Weights of a small sound classifier: 15625 training examples.
Rows from block 9 of a small sound classifier, named by matrix and row number. Rows with one number within an expert belong to one neuron, the router's apart. Each number is 128 + 24 x the weight over its row's rms, rounded and kept within 0 to 255. All counts start at 0. Numbers have three digits each.
After each expert's rows are labels from the 100 clips, of 14848, where the router gives the expert most weight on average: "responds to" is what is common among them. Only what is clearly more common there than usual is listed. The data: read English sentences (LibriTTS-R).
# router: router (model.blocks.9.mlp.router.weight, 32x128, trained with AdamW), inputs 64-127
# up: expert up (model.blocks.9.mlp.up, 32x64x128), inputs 64-127
# down: expert down (model.blocks.9.mlp.down, 32x128x64, transposed), outputs 64-127

# expert 24
router.24:114103151123156126121146132147125160147111112112111121102102114141161151155142138147162127086121128132170093132132158153152119095135141169141141117151161099118129105140104116135138134144074130
up.0:128106147136120101141122123107166102144144157112154123126142127140096088110135100119111092130138196171153088110174147136129156145113103130137128104123121105141144145128109146119124117149117113
down.0:151163070096092129160161129130105102107139126116171155154136115145125109153121117112119126098108093098123153153130160101162134124090128106116157150126153138153106115133174136157103122114150105
up.1:095143098135124151096128128115113150136097122136112138159162110110142172110175121155144169095185118122102105130157139113099115099117155148124146154149149183141144068157121098114139130148190137
down.1:105143141128143153149125147150134153124119104111104137156132151139151149182126133122140102172087146113143133087142101124160099114137124111131094125107111093134140185102136171132125147094115108
up.2:155110115161106152147109129139124183142135114133137124180119171149102124148130100149055149162125112152101080117133134128108115124131145095122116134146151145143164136149168107113135130122161117
down.2:103135121120115134141172147146136142114143146089101163125158107113153107133121135102133147119084155092160140118104148116099095113113120082146098114136169107162145121138099143103120150107138125
up.3:150099118137069104105122088078164116156116117140165138148085164123071112153142115126096112099121173147119151119112138126148158167146137122153157121103111132111129124122090096171130151143086110
down.3:124153078136138135150140156121110141095112159092158122111172094144147094138126114064121166108159110102096101180151156123138130130116122133120138132102160146106125101107130140160105143100152150
up.4:099145108125091153104137142121167105081160130139142120147135105102126145184211101113141141073173126135173118118104134126127124189105120120132143108147162121143174138181104144152097141087107138
down.4:136129149135141149148116137128130113144136141176163142106166166162115154111088161143134116173123122109134164153129112106139108102129139098160139145094143104145103138074106133134119143122144104
responds to: voice: female

# expert 16
router.16:130132131136075146114128131151137119141123152120124141089101117103130139138094111103156088089130086143137122134145084137131117089143111149114124163183095205152127137133141180112129147154123133
up.0:131120081124163131128155149116105124085112122111136119144097140135137096122125143059152194120117153152147141120134108127102108139106152131146095169106134213139148117098122113115117164146102129
down.0:103145156170122126099125146153127114126140120105152144184173099125131123144120115096125103094110126125140122134068147173138119084159145121127139108151143108136109119158163140183157156058155122
up.1:097119129116145151132120114082107134158154165119116152123098107161151158106118107138093130133134164148137166161148152113127128118097118113085108152135147119091143092134127124128113124164134137
down.1:148177120109123092108154123160144141103125113109120133125170190127100140157141105125120105146101168106144126102145100176128105159167177131152107081132102155100104076129103103132130159104105122
up.2:124133166088158102127086107051127076132085090114106106121132139103095113177124134141121148090135135154124172158101155162142140131127119123148112094139134118160123136140144149146155111072114094
down.2:163116129108127169092129134203159111123121114107143128176148104136120121111131071135116093133133104108131127153098099127071136141140102134128162115153119120134149078082117129146078108147092092
up.3:122074124069182113085120079144117135159126123150098086151137116180137127134122103141128072083162104121134082115106123115169143117123161129126111136089172084116160139161150145115121103123128113
down.3:155158081181116083100157118110127164121131115124149184131112142151116139149143128151100137134105106148129172156103144142105129089106143108135083153061121132152095110121166143133132123143145172
up.4:140104103125115114127124103098130154158129088127201115122118144134124137133148113123112117108107091090091101129136187126170115155108132164136106111093164143138132163141139138140096155148116144
down.4:119138139126114148103135171142136161096109161169063141143165130110137142097123146121180125114144149146156147106117137101149115151104177127135130184141130101171149123120175139083142096125147091
responds to: voice: male

# expert 27
router.27:202133067127065131110138143102176148110129102149130138117125111177130149117115100092125118105118128122158119136109085123121109142144144140082118122171126155108107161152138138110172111152136110
up.0:128116132128111117146132134148172129110174105133121126136146179142086151135138115136096162141169135104130100073090144127100144161111133116137183134154116135161120132125116113182126128072165137
down.0:134138124115098092158122130101140148108087123143143097147128098178144123104136103076102127115171144165133145149129080140152155122084084134121187143065174103129119111105125142146135152131119123
up.1:115111125125130143181140131122129096130193138182145112128156150113075141113121120127081130141159128133081119111114119131122167138102143116113167147136115108147153096150081110153135106145180129
down.1:132117112097145142130117122094114158099063101112127137151124103133109133132156083069109189151124133162161124122125126146145110134143094132160163139114169142133133122128173151102131125117095130
up.2:148146119102118105156162135080141125118157110154117100138159140156121129099137136140109143181147122097164115107157148134055108161134142134138142105131123157134163113101133153176124094106124136
down.2:122147138115107100189093091118129094144128109104193116146107126134107124122134118103117163134145128150098130105102095113146174118109098091125185124091155122158137126140168147125117147154145160
up.3:147137112106132118168113145134113150141157120150158146141178107124104125117118104095111156105134132130093131146128132149100141166111104117134163159129131121149121103101114179167114131116149125
down.3:157141100103150134172116088101141129134141142131126132108104133162133093122166125105104137156144136103168137123133095119105170109095120135116166137137152128133143120117127160153126167144098105
up.4:117148147150170131141131121122110167160099113124116085111137135145140108118119152112116134123112129091133133130122145123134133142122144156129094110135151135084162115153142129135144150184127155
down.4:136057110116100109175107147119129112132108147122139122128073106106123165144179119118116120108130153117107110089117131143135109106121113073162137122127137127119157111139138097120125127115087096
responds to: voice: female

# expert 19
router.19:154129104156081119118127172133182117139131192134137138154125116115109126049094100173105141139109131121120151112139103112119135098119150114123112135149125170149158173109161146108142105134110130
up.0:160122171168093160149123142160106155134117116098119130118120110122142144118119117131126069110108117134113140177129160101147093140142146133130091112112179113166080155098120109140133128129171128
down.0:076154177087132139110144150124123127131142109140107110080122128101140155114148130110136141068167124095156124092132136143154136156120135103081076105140117125130093048117132125111121093155156115
up.1:150154124088115150146102124154124114099102113164130115177117106103117094087150099086125136157158138119162130174128130132115165077147129126126151124121134135170130086093148144119103110135121134
down.1:123136126097167138105113132140083117109154123130135136162120155176100136175099105131148117123118112119091133121124115146110139125091115118133151118115124141115176121150130167122169168099129121
up.2:137138091126154140096156166133116096104138154143112121109115098141114108133137129115095129119121096145201128142130150143151203153153129136162124104119136117155133162144146125091120136149182104
down.2:115140142105099096104155111155149118150091082096102117083137123128167142158113125161142122117145104148088129140163123154138114131101122187115114140135124134121097077135134158144105105120134124
up.3:107149102080108103170104119118112107092142136111133084118148085088131121149133146123081159103167065147116140128119124156142142112092135145112128167131171123120133177151115181104123127126128117
down.3:146130126179148162125088120140088138141121127177143124122118112166107119073144135119112091160140166154079141141141143117114095106147088104134112083118114133150142126141129159184156131173108122
up.4:099101124152126140150112146126173134164177145159122152161077147143160088135152142139119118102179121113099150156090166122146096133128167122102161125127109122150129104170137121153111125119138137
down.4:134149130126132159125163114136127120127126177103150128139078152146073135118112148077105146148179101118111160178137107166136137114143132141118124120107157132118131152106118127098082124105139101
responds to: voice: male

# expert 1
router.1:143103146113121115118139116127154128124098099114135126155126101145121143121076088109145062100116106143090127085150169133131116120136173161213113150134079103104124150149153115119173123114087095
up.0:178102074123113160116131136143122155148170127108143133138144107141118151093117146129112115136107091096073128136116127071164174141135133114121112157119124151113179137131153104147115127152130079
down.0:130144144097112106155156084120128156091078100178150139100184182138117092140126132162121122120125170131164149129116130136100136118146160157119135092171119100139117110145097160132105129114130148
up.1:126125142152179135108134133120143080145154141136115080116099124124095108153147142157148127154088078153152138099145163146126158124099131120116172096110140101125098141117087132134150138148131155
down.1:118109127156147130142141146107176150110147123146155150160111126100127124130129141101149151115124120129136067171092090181124130129129160120154172146101173156091118117118167123139103150100134087
up.2:146123151163108171142150130161123133167135161125150159156139131115148164131095132123100074151159127130137099124105168152107115100129125095102077098144120144153108110116134149110173070113122137
down.2:123172138099161135126094131154095144118091104095144110136097170162122156124156138158120151115113112122110108141179128107131181080105137105138153101158132159111132140131164100143124161165134137
up.3:165144121117139126164098160082174147123133118156153103126123140131153116147127149123118151159163136167112105089140108143159151165126122131170140105098124165105152155085122168132111144158135100
down.3:104131132123129128114111122137055140132111111104096099145162136124130131135104117097124135142162105133107146116111139162087161143103180153176181078131121102147140148166122109114155117111115118
up.4:148179103180136151136150118133135124144146143144138116139118144140084162150136114125110101178137100091170124117124115151108073069118144176143121113087131148097078114140152120139132194131117104
down.4:111123153079152183127115126116138130150177163166153116123100129146149152106125136128128108158111094140098105114094138129170140128122110118086132169119179108128103119099129110134145132092136157
responds to: voice: female

# expert 31
router.31:152155113105116133088139091093138135177138134124097142097140135111138136147130148093162070111129152115121115178127109119123106110130119125084102104152135124114080082161103130117171183105115131
up.0:147093097144169178093137107097152134138140130125087136147106120182166126155109146118109153115139056082152106128179126140122101147122130128132118152104172096131148093082144101129135142137086111
down.0:116133148156120096133158129141105147082078147139145143106138151113113156176149105107135124116112143151155119164161139168092134129113133142095105126102116174084145131165097142163096098099167109
up.1:118132092090127113166125108122133156072176125145107138103128126121138139138111071116127124110118169119117079104103136125144110111130123121148125127116142141068130124143142125143188132134141102
down.1:134111147124109153114177130099172128171119109120158143123166143142072123154132111111097143133116155106137156167132139110159130179096147143151104180120152125121135099081136129154140112174128114
up.2:126123134179168153148125135128095136116146132106141144088069112098170094126174145130118136115127105121108115141135129148131130125182100144105137149125124120126142158094138103091092110129147124
down.2:109126147164117133120137103158127129095093089132111128151151141143114195090148126114108122118113129136152126143087157131124140145149212115152133114131090130120130158119099105163139156110138129
up.3:118116128124143176130118105104152119140121148119132123142063175122078083109132141130132119148162122171126159080128189152096124081132106115146124100124107141145122149151158118134157122113146173
down.3:127138080121159134139142136129113137117112067158151163096160089128140142149142104148105131164143125101141071161079110149136130095125090095126115133119110103150108117088121120100119143141115159
up.4:145137117123151129091105086109190111118127115125143133180108091138124157116143109110087164139110101139149127096084144154120148093108130130079154113130136125122117128159146139130100140121106141
down.4:115123128145146081158133103142137155118160142124106167132103167103138134116163103128165139143158143139103101116126113138171135189130091132129120145101150161141156133129137115145135114103104138
responds to: voice: female

# expert 25
router.25:087094111173117133131127150145121150138130116136119139107114126130159152136118080139153079092097101130114136087130138114149133116162159182146125185144142213101146107135173139141140157141082143
up.0:104144155124130105141154169141126139093169136120170162142187168133148126113147121147135143166131112146139126126093138139130098109120154155126166148129133099110137183097097110096147134130132130
down.0:125121135135115105110171127101152122120089045105136123100073120097106164119097129106097147123131128141133131129162135143130128119122068130108161118157137123137136104122150139109113115111140139
up.1:160099123166131132103140134159140130164112141107141103094109123122137160110144139135132075130102088162084108160176120104140104090152122103112075122127171096125095124111135102107147128139123103
down.1:093101141154153084099128103126130143087105146105093169137108140136143148157140136122124171109127171142151140118108152177114115135136149121160148123144113137117164125145118109135126127130133150
up.2:137135102120140112111145129130125132143126141086168131124109119142107143111092114142118110171091118113127107126126096130116064115142118115113064150145126154104111102155155144117128111171139126
down.2:120124139126126090108158142164111135124091125098079167158083132132177135146129146141153127063116147127152179109119119160126139137158148140127139106128137142132153131118124096115135149117122123
up.3:158127119098104120139130104101163134134150093150147123127145124103143136113162159153139103121142146090114147114133146091101122138131148159138181189103097182140147110082135105104119149124135148
down.3:120076113137131126100132122144115135125083121165103127142163093110077062141143113138109101152163152142090116144149122140136104144122068129133100089147151081101148114160138147158134143117130123
up.4:116174075160131116175114141113134136099147122093157122122113099137109113160185125100125139127152122135116133168106114153121132113110152145117131120157102155141130120153119117101118131156179121
down.4:171128125116144143081140111164125114140101093112126147129152098115081153117088145131134122142103117106122125129109123092133116173120135120116134165152167137148144166134136098151148141076119108
responds to: voice: male

# expert 23
router.23:103135142149154148110139131173137138165134120126102111110117095159182131140175126085156089087105107143154084138124076123159119078130117162116106122125125151102107091128143113120155179158076104
up.0:115087111120130103139114180150137111134145108146124126155112155147106170136129114075141122155172103091182146090140144106112084139090099144165121128132116145149117126117181148131089142143103127
down.0:148144102127125157168143107106122161162130095107179148106143114096148128142115146123102148052131111136103108148107124125122142078156179084134178128145135093131146123152097108131126116111108085
up.1:143122178129200105131157095124139139135092122106128139103155117108128114127124143096162134143152127122148088110146120141102068117166154153137075116118131094131142117150101099109086112159144151
down.1:128106119147079133128169186145116162066166107136114147146105151140129173120126154104158152157102160092127121139120133098131138165139168128132143121135118150094133112114100135116154111137103123
up.2:161098113135137102087124079089147151105149141069127142127129099127117133133157157139092144085118125063161121137141134101108083153130134153114128105120149068093145128172098102134112124142151105
down.2:093155174129103157094114149143103160137134146158118080138123150106137123125092112108173097121109116149133131134130120148107122114126135111154126140106134123090109097120134116109140095158098138
up.3:137117097092117129127110146105070112133118134108116128105158169123111130115136108093126123138126110136095113111107141111134072112136126121162096096136081144148123148098103155142129111165122124
down.3:077132166110147116107131092172161163150147122160150099154130142129145119119109121117152141136151134134101086080110129123112142170125141125166181159139103118113144142132163140160146142091140114
up.4:134152117109158137145103132096131123140117099117130115122175115121118121162124121154111107123145125158120129114186139107126134106122113146158121154123114159135187117135104139168162099117104133
down.4:096154112103132105132084073152111100170131144157164151125102129093139086094141147106132126109143138128153103131096159115147156123115096101096139110071144113127102111104143145119113144132141113
responds to: voice: female

# expert 13
router.13:116100135154150102118142126110122161110124138116116177123108102137101148160135112117144097082095154147169089152132130084115121119167092125105115144089139128105159120137120169145134138132063112
up.0:133112143159167148126131096133155150130122123105105105149101115150173182120114146153105142137088133102126122134144121108135084096170096150090109133133099150137123150143109106114126125135106123
down.0:137129156135124107109128147143099137072113140116117141132108083131168157101113140111104089136146132171137165124121106167125149155124174136136131158107114114160135080172144108131158104164127154
up.1:124146125119134078134098174172112134121134135106139108117127136138132163122092122129121143171149127109119147125093145157108161095124099107155181090146159143132157165136127154105150160122142157
down.1:166148148108147152117119082121108135163091107121172134141124144107112099115118154123115147122166160146123114118197123134108127126115145149151128144098119095152155106112183117091101100128137139
up.2:125144116139110131172135122120135142143117085147144142169119136143114142151109125096139156124119148120149165132134142126128170098123120106113079145134097137141141169185127097140108133134134134
down.2:136084096129142142122137171172145152118139137115159149104135131132141137152140125153123139138109123131163136155128110117120101102147146162129152124111140105115111078123150133161159113134102155
up.3:111104151122145129104123145141158165122105127115112136146069117182138142125114112133139106125093088113076152121152118130124077123157158165111105125148091109111136172143138112104114107113133151
down.3:097115118172097135138157151148109135090158136104118152107126112138169139109154104134124108103142182174146116085140110143100143134152113090131157117101100114103155102171135122156119085147147137
up.4:126103135101141131130128172155089119105118143152123133157151137123097113125153086214139101073107116162131146110116171136134151151097112144093133142121129158101151110145108139084117135159098124
down.4:138087138125161123120128123122133174090132149138113123097140083103136161143149093083109094132149146126135142136081142094103122110177130116159065145131133127108086097142128115161142103114143087
responds to: voice: female

# expert 11
router.11:115116157113121099119123130126175127106116148123116139098100127070160135084109108181120094092102110116114058124129147142156121097137195132135111127158155171129107145139113140115149153149139114
up.0:124091131128120140144124121127136148103135111111084131121146111139092089090123122093103118104103135124142097114115162088116101149099160142112095118137140117123174133142122113171067121109150151
down.0:133127172087122116115113125141121135140162148157127101114091079159141140178126128135123151143118136171144119114157117131133104122146137115174136109123124090147114095148143102106167130176168102
up.1:087125137145137164159120152124124115113124131136152131154119126124129130108089124136131118161094075126148122113102123152153091115128169070097102142140125104147133135137156057110087132148087206
down.1:146130160130140131117169143201140137169098114129075102115133113092136137143165104119133141133148123155158080103127126124136135132128139128154098125138114126098119144135152129143146130088139105
up.2:174116097132096149154159104164151098130137141123104144151158114160133149130157150134131152120156160155118134140146142109139177131121101083101136119096121141107138118198128103107082141150170112
down.2:112132109141158124176114124132127111157113130141156087133139094116088131152128118117121104149131127094119137153095089142110147165148171150147150127143119093115116151100141157118146102162132106
up.3:097120124163169132122135171113152124100139141116135120116069136167144107098092096151142111152106090139124103141108117130140092107126156100099075146150144132129156134135156120102129108144129123
down.3:132130145119106146109126137145087153110116116090102087129162122079104186144132114104105172106065129136123106135152156126107090139167148110157129098134111104101130109155126121088105122117138140
up.4:138111118163098077140139163107082143170131155162140125099143148135104130149175167115144128131154149172098102082136134125102120142161091162154147102139127139102098118074108157130151140101143144
down.4:177171131121147126106126114180141104105113108116088129144109145109130102133116134141124172102129129084155159130093129155163152136169159138120158148130139115124144108134119135151140160126101141
responds to: voice: female

# expert 5
router.5:132116144126188153099138146118126134124101122114135193060127096177127126142108134147122123132129153147150095147181153141161127123128122153102127089147202131114111099130127120117130137124111142
up.0:123172074151147130140117100139149123137097125123144153120118118112132093154163134123128103106126156126129122142129130127139111161118099142177146143106105115143116113121104146177133138126118122
down.0:147080144084149126179111125123117120158146132106164187115175139117126143105074122117079123155160076143119172158169163099127132098153133104112168157144105143110192150101159131149090148138138124
up.1:123121103188093156161127120156103127134087095127113132157158147102144137088107153100114141144121107131135130121141155142135138086108121149151141143130165121201136139096159135141100125100139082
down.1:131105161049124116116128114073139130135115163126099138146140144163100115129126143153150160131134110145084144129144126134163100134163128119108138132141139111104127101137127120109117097108107160
up.2:091137136164071143163126122152157122116148186114155124124142106149080147127169120141118130135121129159148100115148134130130096135137080085117105171104128150093123134155113105107137143140163149
down.2:159158093119134116076131157162089143118134092126103102147093137122197140115110171106176146104130116072119103126115157100139146147146143128133123151121122142177112108097123115161102140157128088
up.3:108114092175134089104126087137105136102085101156117141092156087119090123090145104131124132142149111130116096131134173111100123132112128098137117141122129120101099114152136165137139132145129122
down.3:150147133095148158107124139172159139118185114145146100186127128144170100123104134111160174118116139101100141121122103116139173116151142118143127157137138129132129121077139092119117133110151144
up.4:089138139122105151157173143120158175089125112139096101117174108100110125109112108128120157151084105138143104178150153131169118155088101113071081141145137137121132134124129129130140165115115146
down.4:140130167135135130117154128177100124133146150096128124146161103095128153133151134144157082119124141129110087132086124097103149111139131140137142185160155125182122102129125114133080049141130123
responds to: voice: female

# expert 28
router.28:123112112143120101111146168139156154130097106126121176118133118173123157136064102098129060115097107113142147089133159123161105132158164127141128120129072095118108118155138129138196125116092109
up.0:080172149152142138103121141147131124163110114110123160151113136144107097125104164092119085113101174111131141160140104088129129155104125102153137142133121097046134137121183127113097155141127140
down.0:106137141111170092163157074130091107098138114137122163136136113118085153144142114102122130122115063133110150127169137094114113118105100102104146120140126093139128131110116089112153101097167157
up.1:128130170125113150103152138094127160080112135100105135136093123165107161116114151131099109135115137090123087116160152097167124140138175100167072110164098143171135148161123169118086099127165091
down.1:121142166130157071113075128117125114133174105112156087152134143107132137164147134112134077104130144161112112131146157105099136136138125163155112164093159114099140092146116093120109131155129155
up.2:112132094195114127149140135147146125137098117124161139127105135130146117165115112179166142165137121082113144146149113082120098109121161103136080154120161138101132078101182135140132148110111104
down.2:127150161095105126118140099119116132114086060146129179123154136159160122111164127095110127126090136155121113121140136148140124089126093107142135111092108138094119153159105128141119111116127132
up.3:134098123147141145128144153126121138137126129136160114113129159112087132110168142094132111112116142138119110119121169116100099120142114119074070140132110162118152101148135090138099124173108111
down.3:117155150109112097105160177098169134097110121134127150159136099133152139163153148140093103149101130151116127106144130117137110135100147158146145127130081095121101131148099109140102148161156127
up.4:132135169152121129123099106142160146126138164149129154129124106155150128152143097158120130138127121131126088119131137117107103202074150122148146147122125165148097086097125109126144198123151098
down.4:130108139109156123128162073104099139165103128117149148113155182148078147124144152063116111093128126129131150123160107072153152104079091125124145098153109091129176121132163135144106129132128126
responds to: voice: female

# expert 6
router.6:157118156156114133145135142121135157123120153113130169144134109128131138124146051120163086163102159128157064098160173129150113161155137140138111121122144098082141128121128098116151166135111112
up.0:075117111135110065136103158165117144106136125121092125130121114117064140120109131153090107124125106133113131170124154124115152111150163129144116139152109129138159149159096131077124077097105166
down.0:130129163149110151110147117119169131115140132144164120126121175169138130167172129148165147100145149122129132122125134199154120119119126125100130126098127105117079138128152146168108128168115129
up.1:124117108133121086111174087159138139124133099114083107129115108147110142146140101142141157132146122094122087111164129154151104133147153159107078175105128157145117133171110119127146117142193165
down.1:147134166099118112086138172113141112126108160123123143135131134130133179129128131140111090097120156139115087155124157116090089097165113149151093119154100098099158122112127105121135100150087096
up.2:124097133111155134142123112129148135135079076117155107127129144132134109107118115096097105142105096124129119113130135113139099110162132137103134141160124117121122131124096143134149104149127081
down.2:097120149155083149138113110118159133102139165125101115163110139115133121177149140152124105138129124113145119180129122149120142153144114152148157137091151122121139123101183112154080190108128148
up.3:100131142133114112145156138147079141133110126120167122108098125160138177137141111151157124109099126187137120149104127141141124117118148148118118170130189153100109122141139110132153085116132151
down.3:107101123130121110111139095184167132145123124123106133090154111093113144171131115143130122118132170122124126151132167144118114161111122156133133098144094102129155090145135108116141133154088155
up.4:143116110166195107124131147118155162122119071107125150145123124093147095152119139149136159176102132100127104142115134131125144177110128108164153116094082143142140114142134184110134177122097073
down.4:116150110099103132110111115148104161125154168161099141169085133115075116139159131103101156117143117166114107113105135119144116112134139137091084145096117134143090180102145107116066124129151177
responds to: voice: female

# expert 3
router.3:129136138137128175107122122137180164146136119150126120082112126112182136103115105103107132134107141155148114136099087166168109130144176150105111113147158198107127110125125152125141165144168143
up.0:091132128092115099136133127114131095113148118126149101111128119101131102147108108127136167087133151129115090123163160138123122125121120077141125129104126158109107163182118115132126114128138119
down.0:147122123110137182099118123109115101178129145119086111174165140135141139107109127135129092146141114114118146113139162101148146159141092155128128098137117133150159099134154166086111173177116162
up.1:108125110156124141083130115114118135082138119131104106141140138115123138138088160139136156144101159212103074147179130121121096117086110101144117139121133127137091152139100129142107130084131150
down.1:107136144085155111127147129113121111131107099126136098122096153142129109116129137093152151136141086122127171119105156119144128127147136142167091118147119109136140167130124138129126136132127086
up.2:146146117125143122121109160162088141128135109120161172136137135098125131144126105143159134181106112136136116112148109115116100128131140119087088192108153132121135149160094140152095107128128174
down.2:161156120142121149164122110094155132095143119127085084096152143105111110073164129144129178065098122152102121121116110123119123099104132124137096090101081136133146131155149132097115102099097120
up.3:155101101073144132115113123131129111066127119121101141122130141086140148150125110124114195136146075141138127149126146150137131114160115154101141121122140172119118090124116155130152096148118118
down.3:144171131144131121165112134084105127145140108095143140148120145131133114098130095115124097126129167112061141145126099141124158135116135124162121139121110096143109140171113123156048172123153137
up.4:114145132168171118124145126163079111124142133114142114147133136126118105149164112130095182095137123124130141111114130127129158105154129067152175128120101139174099137101138111141161148149139157
down.4:146173122132084120151146099141138163150130123145121140115125098141139138131095133132101110117137139145133138116116099119131120118158117127100156133137144156121149063127136123134104137134137109
responds to: voice: female

# expert 0
router.0:161123104096151179124117134118126133183120172141113134144132136119152112112140130097113154143151145126109132161098130136132143135129094121120138118125104079135107128146106146147127108110115118
up.0:136116137107119126115161126102123157150163156142128093100109154143142162133112152155130118103135101124093137162107114173163135161150136134149076145176101102115111147183138129120151121102124145
down.0:135146104120160123106155113178150109059101120139119153172146058165134159106113155130122111169126132106150128115118117117140098128095143116108120086136134130153111130155109130111146134154124165
up.1:145152143123141130133166127148141127147128117127134158089104154138117095145138093106110119086129064118108113143157138155158095148131142129106120096178188068147112157139131137121124112146121079
down.1:103120105119104106137124159124106158112073120100150106176092130114152184121117105174112149129144174166102100126131167148115159117120142130109104134127131149127140157119130091145161168110140175
up.2:139136134109142124141154123091152143090121097133128164158122182108101079171113119094112140172151137139171169118139096132137172123145234135139137143105108114128159151113108133116124151099132178
down.2:134153126107130147132172131140102156155111142173110087119176119172152095104134136122128144085147191135124099139100160106147146143148118116136162113140112121135154111169136143104129149096129141
up.3:119133130107111112067066094141107129149167137109126108128109177139117086146121139127156176140125114105143096123148156131101123110151079122129126132125113126178106138140118130148102095139133126
down.3:115127151161124134144103145127127165117082146112164158121156153160103150116146097115100120118143103111071145117109115093156167148098130084132104111109109111143123131114161108126143135131136131
up.4:161136102070147128176116138133129126121110088127128125131125162141127157122155156158139118120182142149122123130156106121126113147133059165096087119113144117144107145147145147117166090149079153
down.4:143131136154092126124172146127109101103146171166171127125142111105115162158141142129125149145105137086101149118067120133131074107126168138119112128139108104132128115142183112123147098166133049
responds to: voice: male