Weights of a small sound classifier.
Model: norm layernorm, activation gelu, moe top_k, num experts 32.
Training: batches of 384, held-out accuracy 99%.
Rows from expert 30 of block 9, named by matrix and row number. Rows with one number belong to one neuron. Each number is 500 + 25 x the weight over its row's rms, rounded and kept within 0 to 999. All counts start at 0. Numbers have three digits each. After the name is the row's rms in percent of the matrix's.
# up: expert up (model.blocks.9.mlp.up, 32x64x128), inputs 0-63
# down: expert down (model.blocks.9.mlp.down, 32x128x64, transposed), outputs 0-63
up.42 104:517511503508472509524490534504478476493517487487500446491507503487489507492468538468471543492481533515529501486491459469517520466533505514473478529516542513492503488538480490440508450497500504
up.43 088:471489525529501519532551492492543506490515524488493514492490511505542487557524457504477495501509491502484498520521497481530495504502548522527482522507460559505543485533512427542466525486499517
up.44 114:530505500516530514586513515493521507485514499528559477501512482499550505524474473482482510495468487520545501514466533498468510480509513496506558485514478520498488531485521500462485522522516476
up.45 092:477534491478474512488490507483503501489501482531578503489513533548545488496491437514465486442523496496519527502505509485518489561459549485534511466496487485479484491469515478527445526454510508
up.46 100:478466509527471508506494459531496509526495459493461513521520496482447469475521496503470501481513512481499489476510510512502507492537515512501458525498480501564526516501496488473506504499533524
up.47 077:531491491532548517498514493515509485509483478469449503473500488470519461493508519515511460488523488512519496480523525451508470495534454493524481526513479489492507472507485524444532523525449514
up.48 087:481469481472488468450492472479484540519495528498489504490508523478488515505478532514498537525527491504503462514471511472550462515528478520486485499484500504508488517487499507538512477493509516
up.49 108:517475497459483476492485505542491484513488505449510514473522478490491509488501500526541510470506472465502553500488523520504506476502514503545490526506501494522479492531495552519465500529472483
up.50 093:538494504510468516541518530493474507499521508485489491541498499495490504508517504510469524504513535509487505481504486468501500513539514454443483535512529477509539537464475517479559495526477519
up.51 107:521491490484515518549472524506465505504532522498485492518494478482526524490473504509482490520443528514511507469533541478512469459470512481475541451535498537516488545507520511499481502483470489
up.52 092:542504511462471519479523485532514490466502501512484525489502502548460522508497470445534502499523498475513489473448520493498516487515483514497482490523439484505532484470463481492518479501549507
up.53 108:520493496510482509521539491472490514513524492517572505511452516480569503510481501500488519494497520533513476518534507483502507455523497529517532503515497563480477469486496451537505517493516478
up.54 082:502494522509479504500512472480468507538573514500476504510510533516566494476454451494514523514479515474522502522524470471534449512527547488477498479517480461485510529535506471500494488510533527
up.55 093:486481482502499478462525478514519515519521513468479479478459472499509506507527558519479506486485502553491478465485545489496531517499463490470527503478473492488521519498502488465538490489500509
up.56 099:474515488474533487501505477486491509503490480445504501490505498486530490485474531540515504489555511473496506489496512505477529516506483503486483536496508549504478526463517531522510492524500490
up.57 100:495479519444462508468489527544509489536507513488459500484482469519497515511538493500549462492513502468499522475478527536541483523518525519512490502510500516487491502496462553491545497494487526
up.58 094:486547515498528523485495476540505479485485483485487527456513512507483504525485476500484510512534478527514502511515459540551536495487515522529512526525522523506458505478523530483505561437521532
up.59 078:481552479504452515537451456493510507493498483525501498497518460498502461521483519486494485481540523497481493507488483509496451510512502548421532501518504504511535506519528473501493472468494524
up.60 094:481486513491504513535511516531504512535498507460502524496450500501494483494545471494465515483493546522497496442489548454508492470562524491536470533514502502482516447542518540493504494470482514
up.61 119:494488498523460505537487509467514540515515469565513484531546466514498510476513503493479496498449517526524471499498528476461482449504526511479482500538511504462499528513514471517494485516511498
up.62 072:494497506505530473529496501494499529501479538510547522495505494474508499538498477479489462463481499490479520495559452511507496500442535513498540546502485500513502495523477504516486478503479473
down.42 093:436433477501497469473495482483478535485510490537522506523499519507491480525520467507501488523514504513488512504498513539474464478505505499522539459548458500538503552489491513471439497514492531
down.43 077:475479500453496474467460511474477513485546449551524513480486503484524488468497528488467571503522517474496513498491513477470520477512499483502510522521519502537465453495470520504518490527505537
down.44 121:506487502465479458507513511461526497545537503455499482516491521505492492468512463482475516542506495495481476520489448503475521487480507500488521502508514502484462519507503462500466505513518507
down.45 086:500508505516527511494493480468527513462530494461495524484488505482484502526556501502512525529479548483477454539507517492478519490488496476459491519498529448514476523530466453521471496547466479
down.46 121:478519532472504468472502526503494577479534512482519506480544499480552524534497520465497488540520503464474484544539504476522522511502508495501534510481530494525509531506485513551495498479493527
down.47 087:527551533475499496484498462483503489504463471516484523498508502542466494484529525494531522532514478483496520487483494526493491498532492496418506473511531514506529512504466522516514488471518492
down.48 086:514546508520529471545534501509513507512455436499479536469528506474483444471507513517515507495557535521518481468489515546517518521504507458486490504510508524511512531517497523472477502508479483
down.49 128:530543531544491500461478480491454519535465491514475522471520497486509490530469563494533503548531520498535509526474486469511518520535469501480454507494523497530472489514488489574516533471477482
down.50 084:468532499524513474494500511523534504538499572496488468533482474476503482538504519528478474503495478476506525552517485479480518469499455512517544480556449500482482494561505482499506505525474510
down.51 113:485471511471453465492543495467525522510524529506501470532505522502520476504520466502502507486525490486479496507460469537462562497501476502515480538500510507473538512500524479473491489522547472
down.52 114:482550516531463504516441535484483550516509479480478510517509453455525545515497508524482484504482479523513483550455510491505518514470478493471464509502498517503457512523520485524512544474471482
down.53 101:525459490473453480515528489499535481481509467474551473513503552473494494487500492537515505507490480517495480486450485517476517494448526489504558531503494494463498534521555516459493494552499488
down.54 082:492464507508472509466531558490502537494487500493527520517460475484475505504499468518481512503445493535491524536530494530457547494497485523550485519479486500499507519510496497455479502542505473
down.55 083:437510510469529506535517496502480547561521516516457531515481519508497524467465441455484467504530468516502561471512475526520491511483509515478467491518506537506501526525506549482496478490506499
down.56 088:495467521470539506484514496491497483517457496488500531505480450480496491524495547474513487545526496510521503503441499520497458528519503509483476487506465475487510538510501513496467576472443540
down.57 103:524521486518516522462481505467453481494481463496472453531512485464454555524467540506528510498493498531521545518483505504482498523482481548495477480525523525521518496514491515520509532484485516
down.58 091:520470516486523483498492482474507503488455486536490475508510448450541483474491517479516488510455527458503468463503505474472509538526490510498477530473534474524548477525487494503463478531446494
down.59 083:508433498522529504451513492502500459540561495492489467525487474498513520488520464545501498493481440510513515511480455490486482519505521448480487483451502510488515504553474507464482506508518464
down.60 090:553490517457554501474519460501470491522524465524470494499504546483523479494456520516497521511532480478518530561530493487477505482459495476495513498517522531543491506516479483504492512504518462
down.61 107:506465503471485498498507513498490486530492508462520507510490514499504505517473424484498518478504484488450474513518437509486510521493501490481527479501522477474469499502475509453455509507515503
down.62 084:523485520493468491457461486524523494520505529477491467480466506512493499497521493546484515475488519451529464507484525476453486495493529483466492521473524524482518537484529492473492491519525478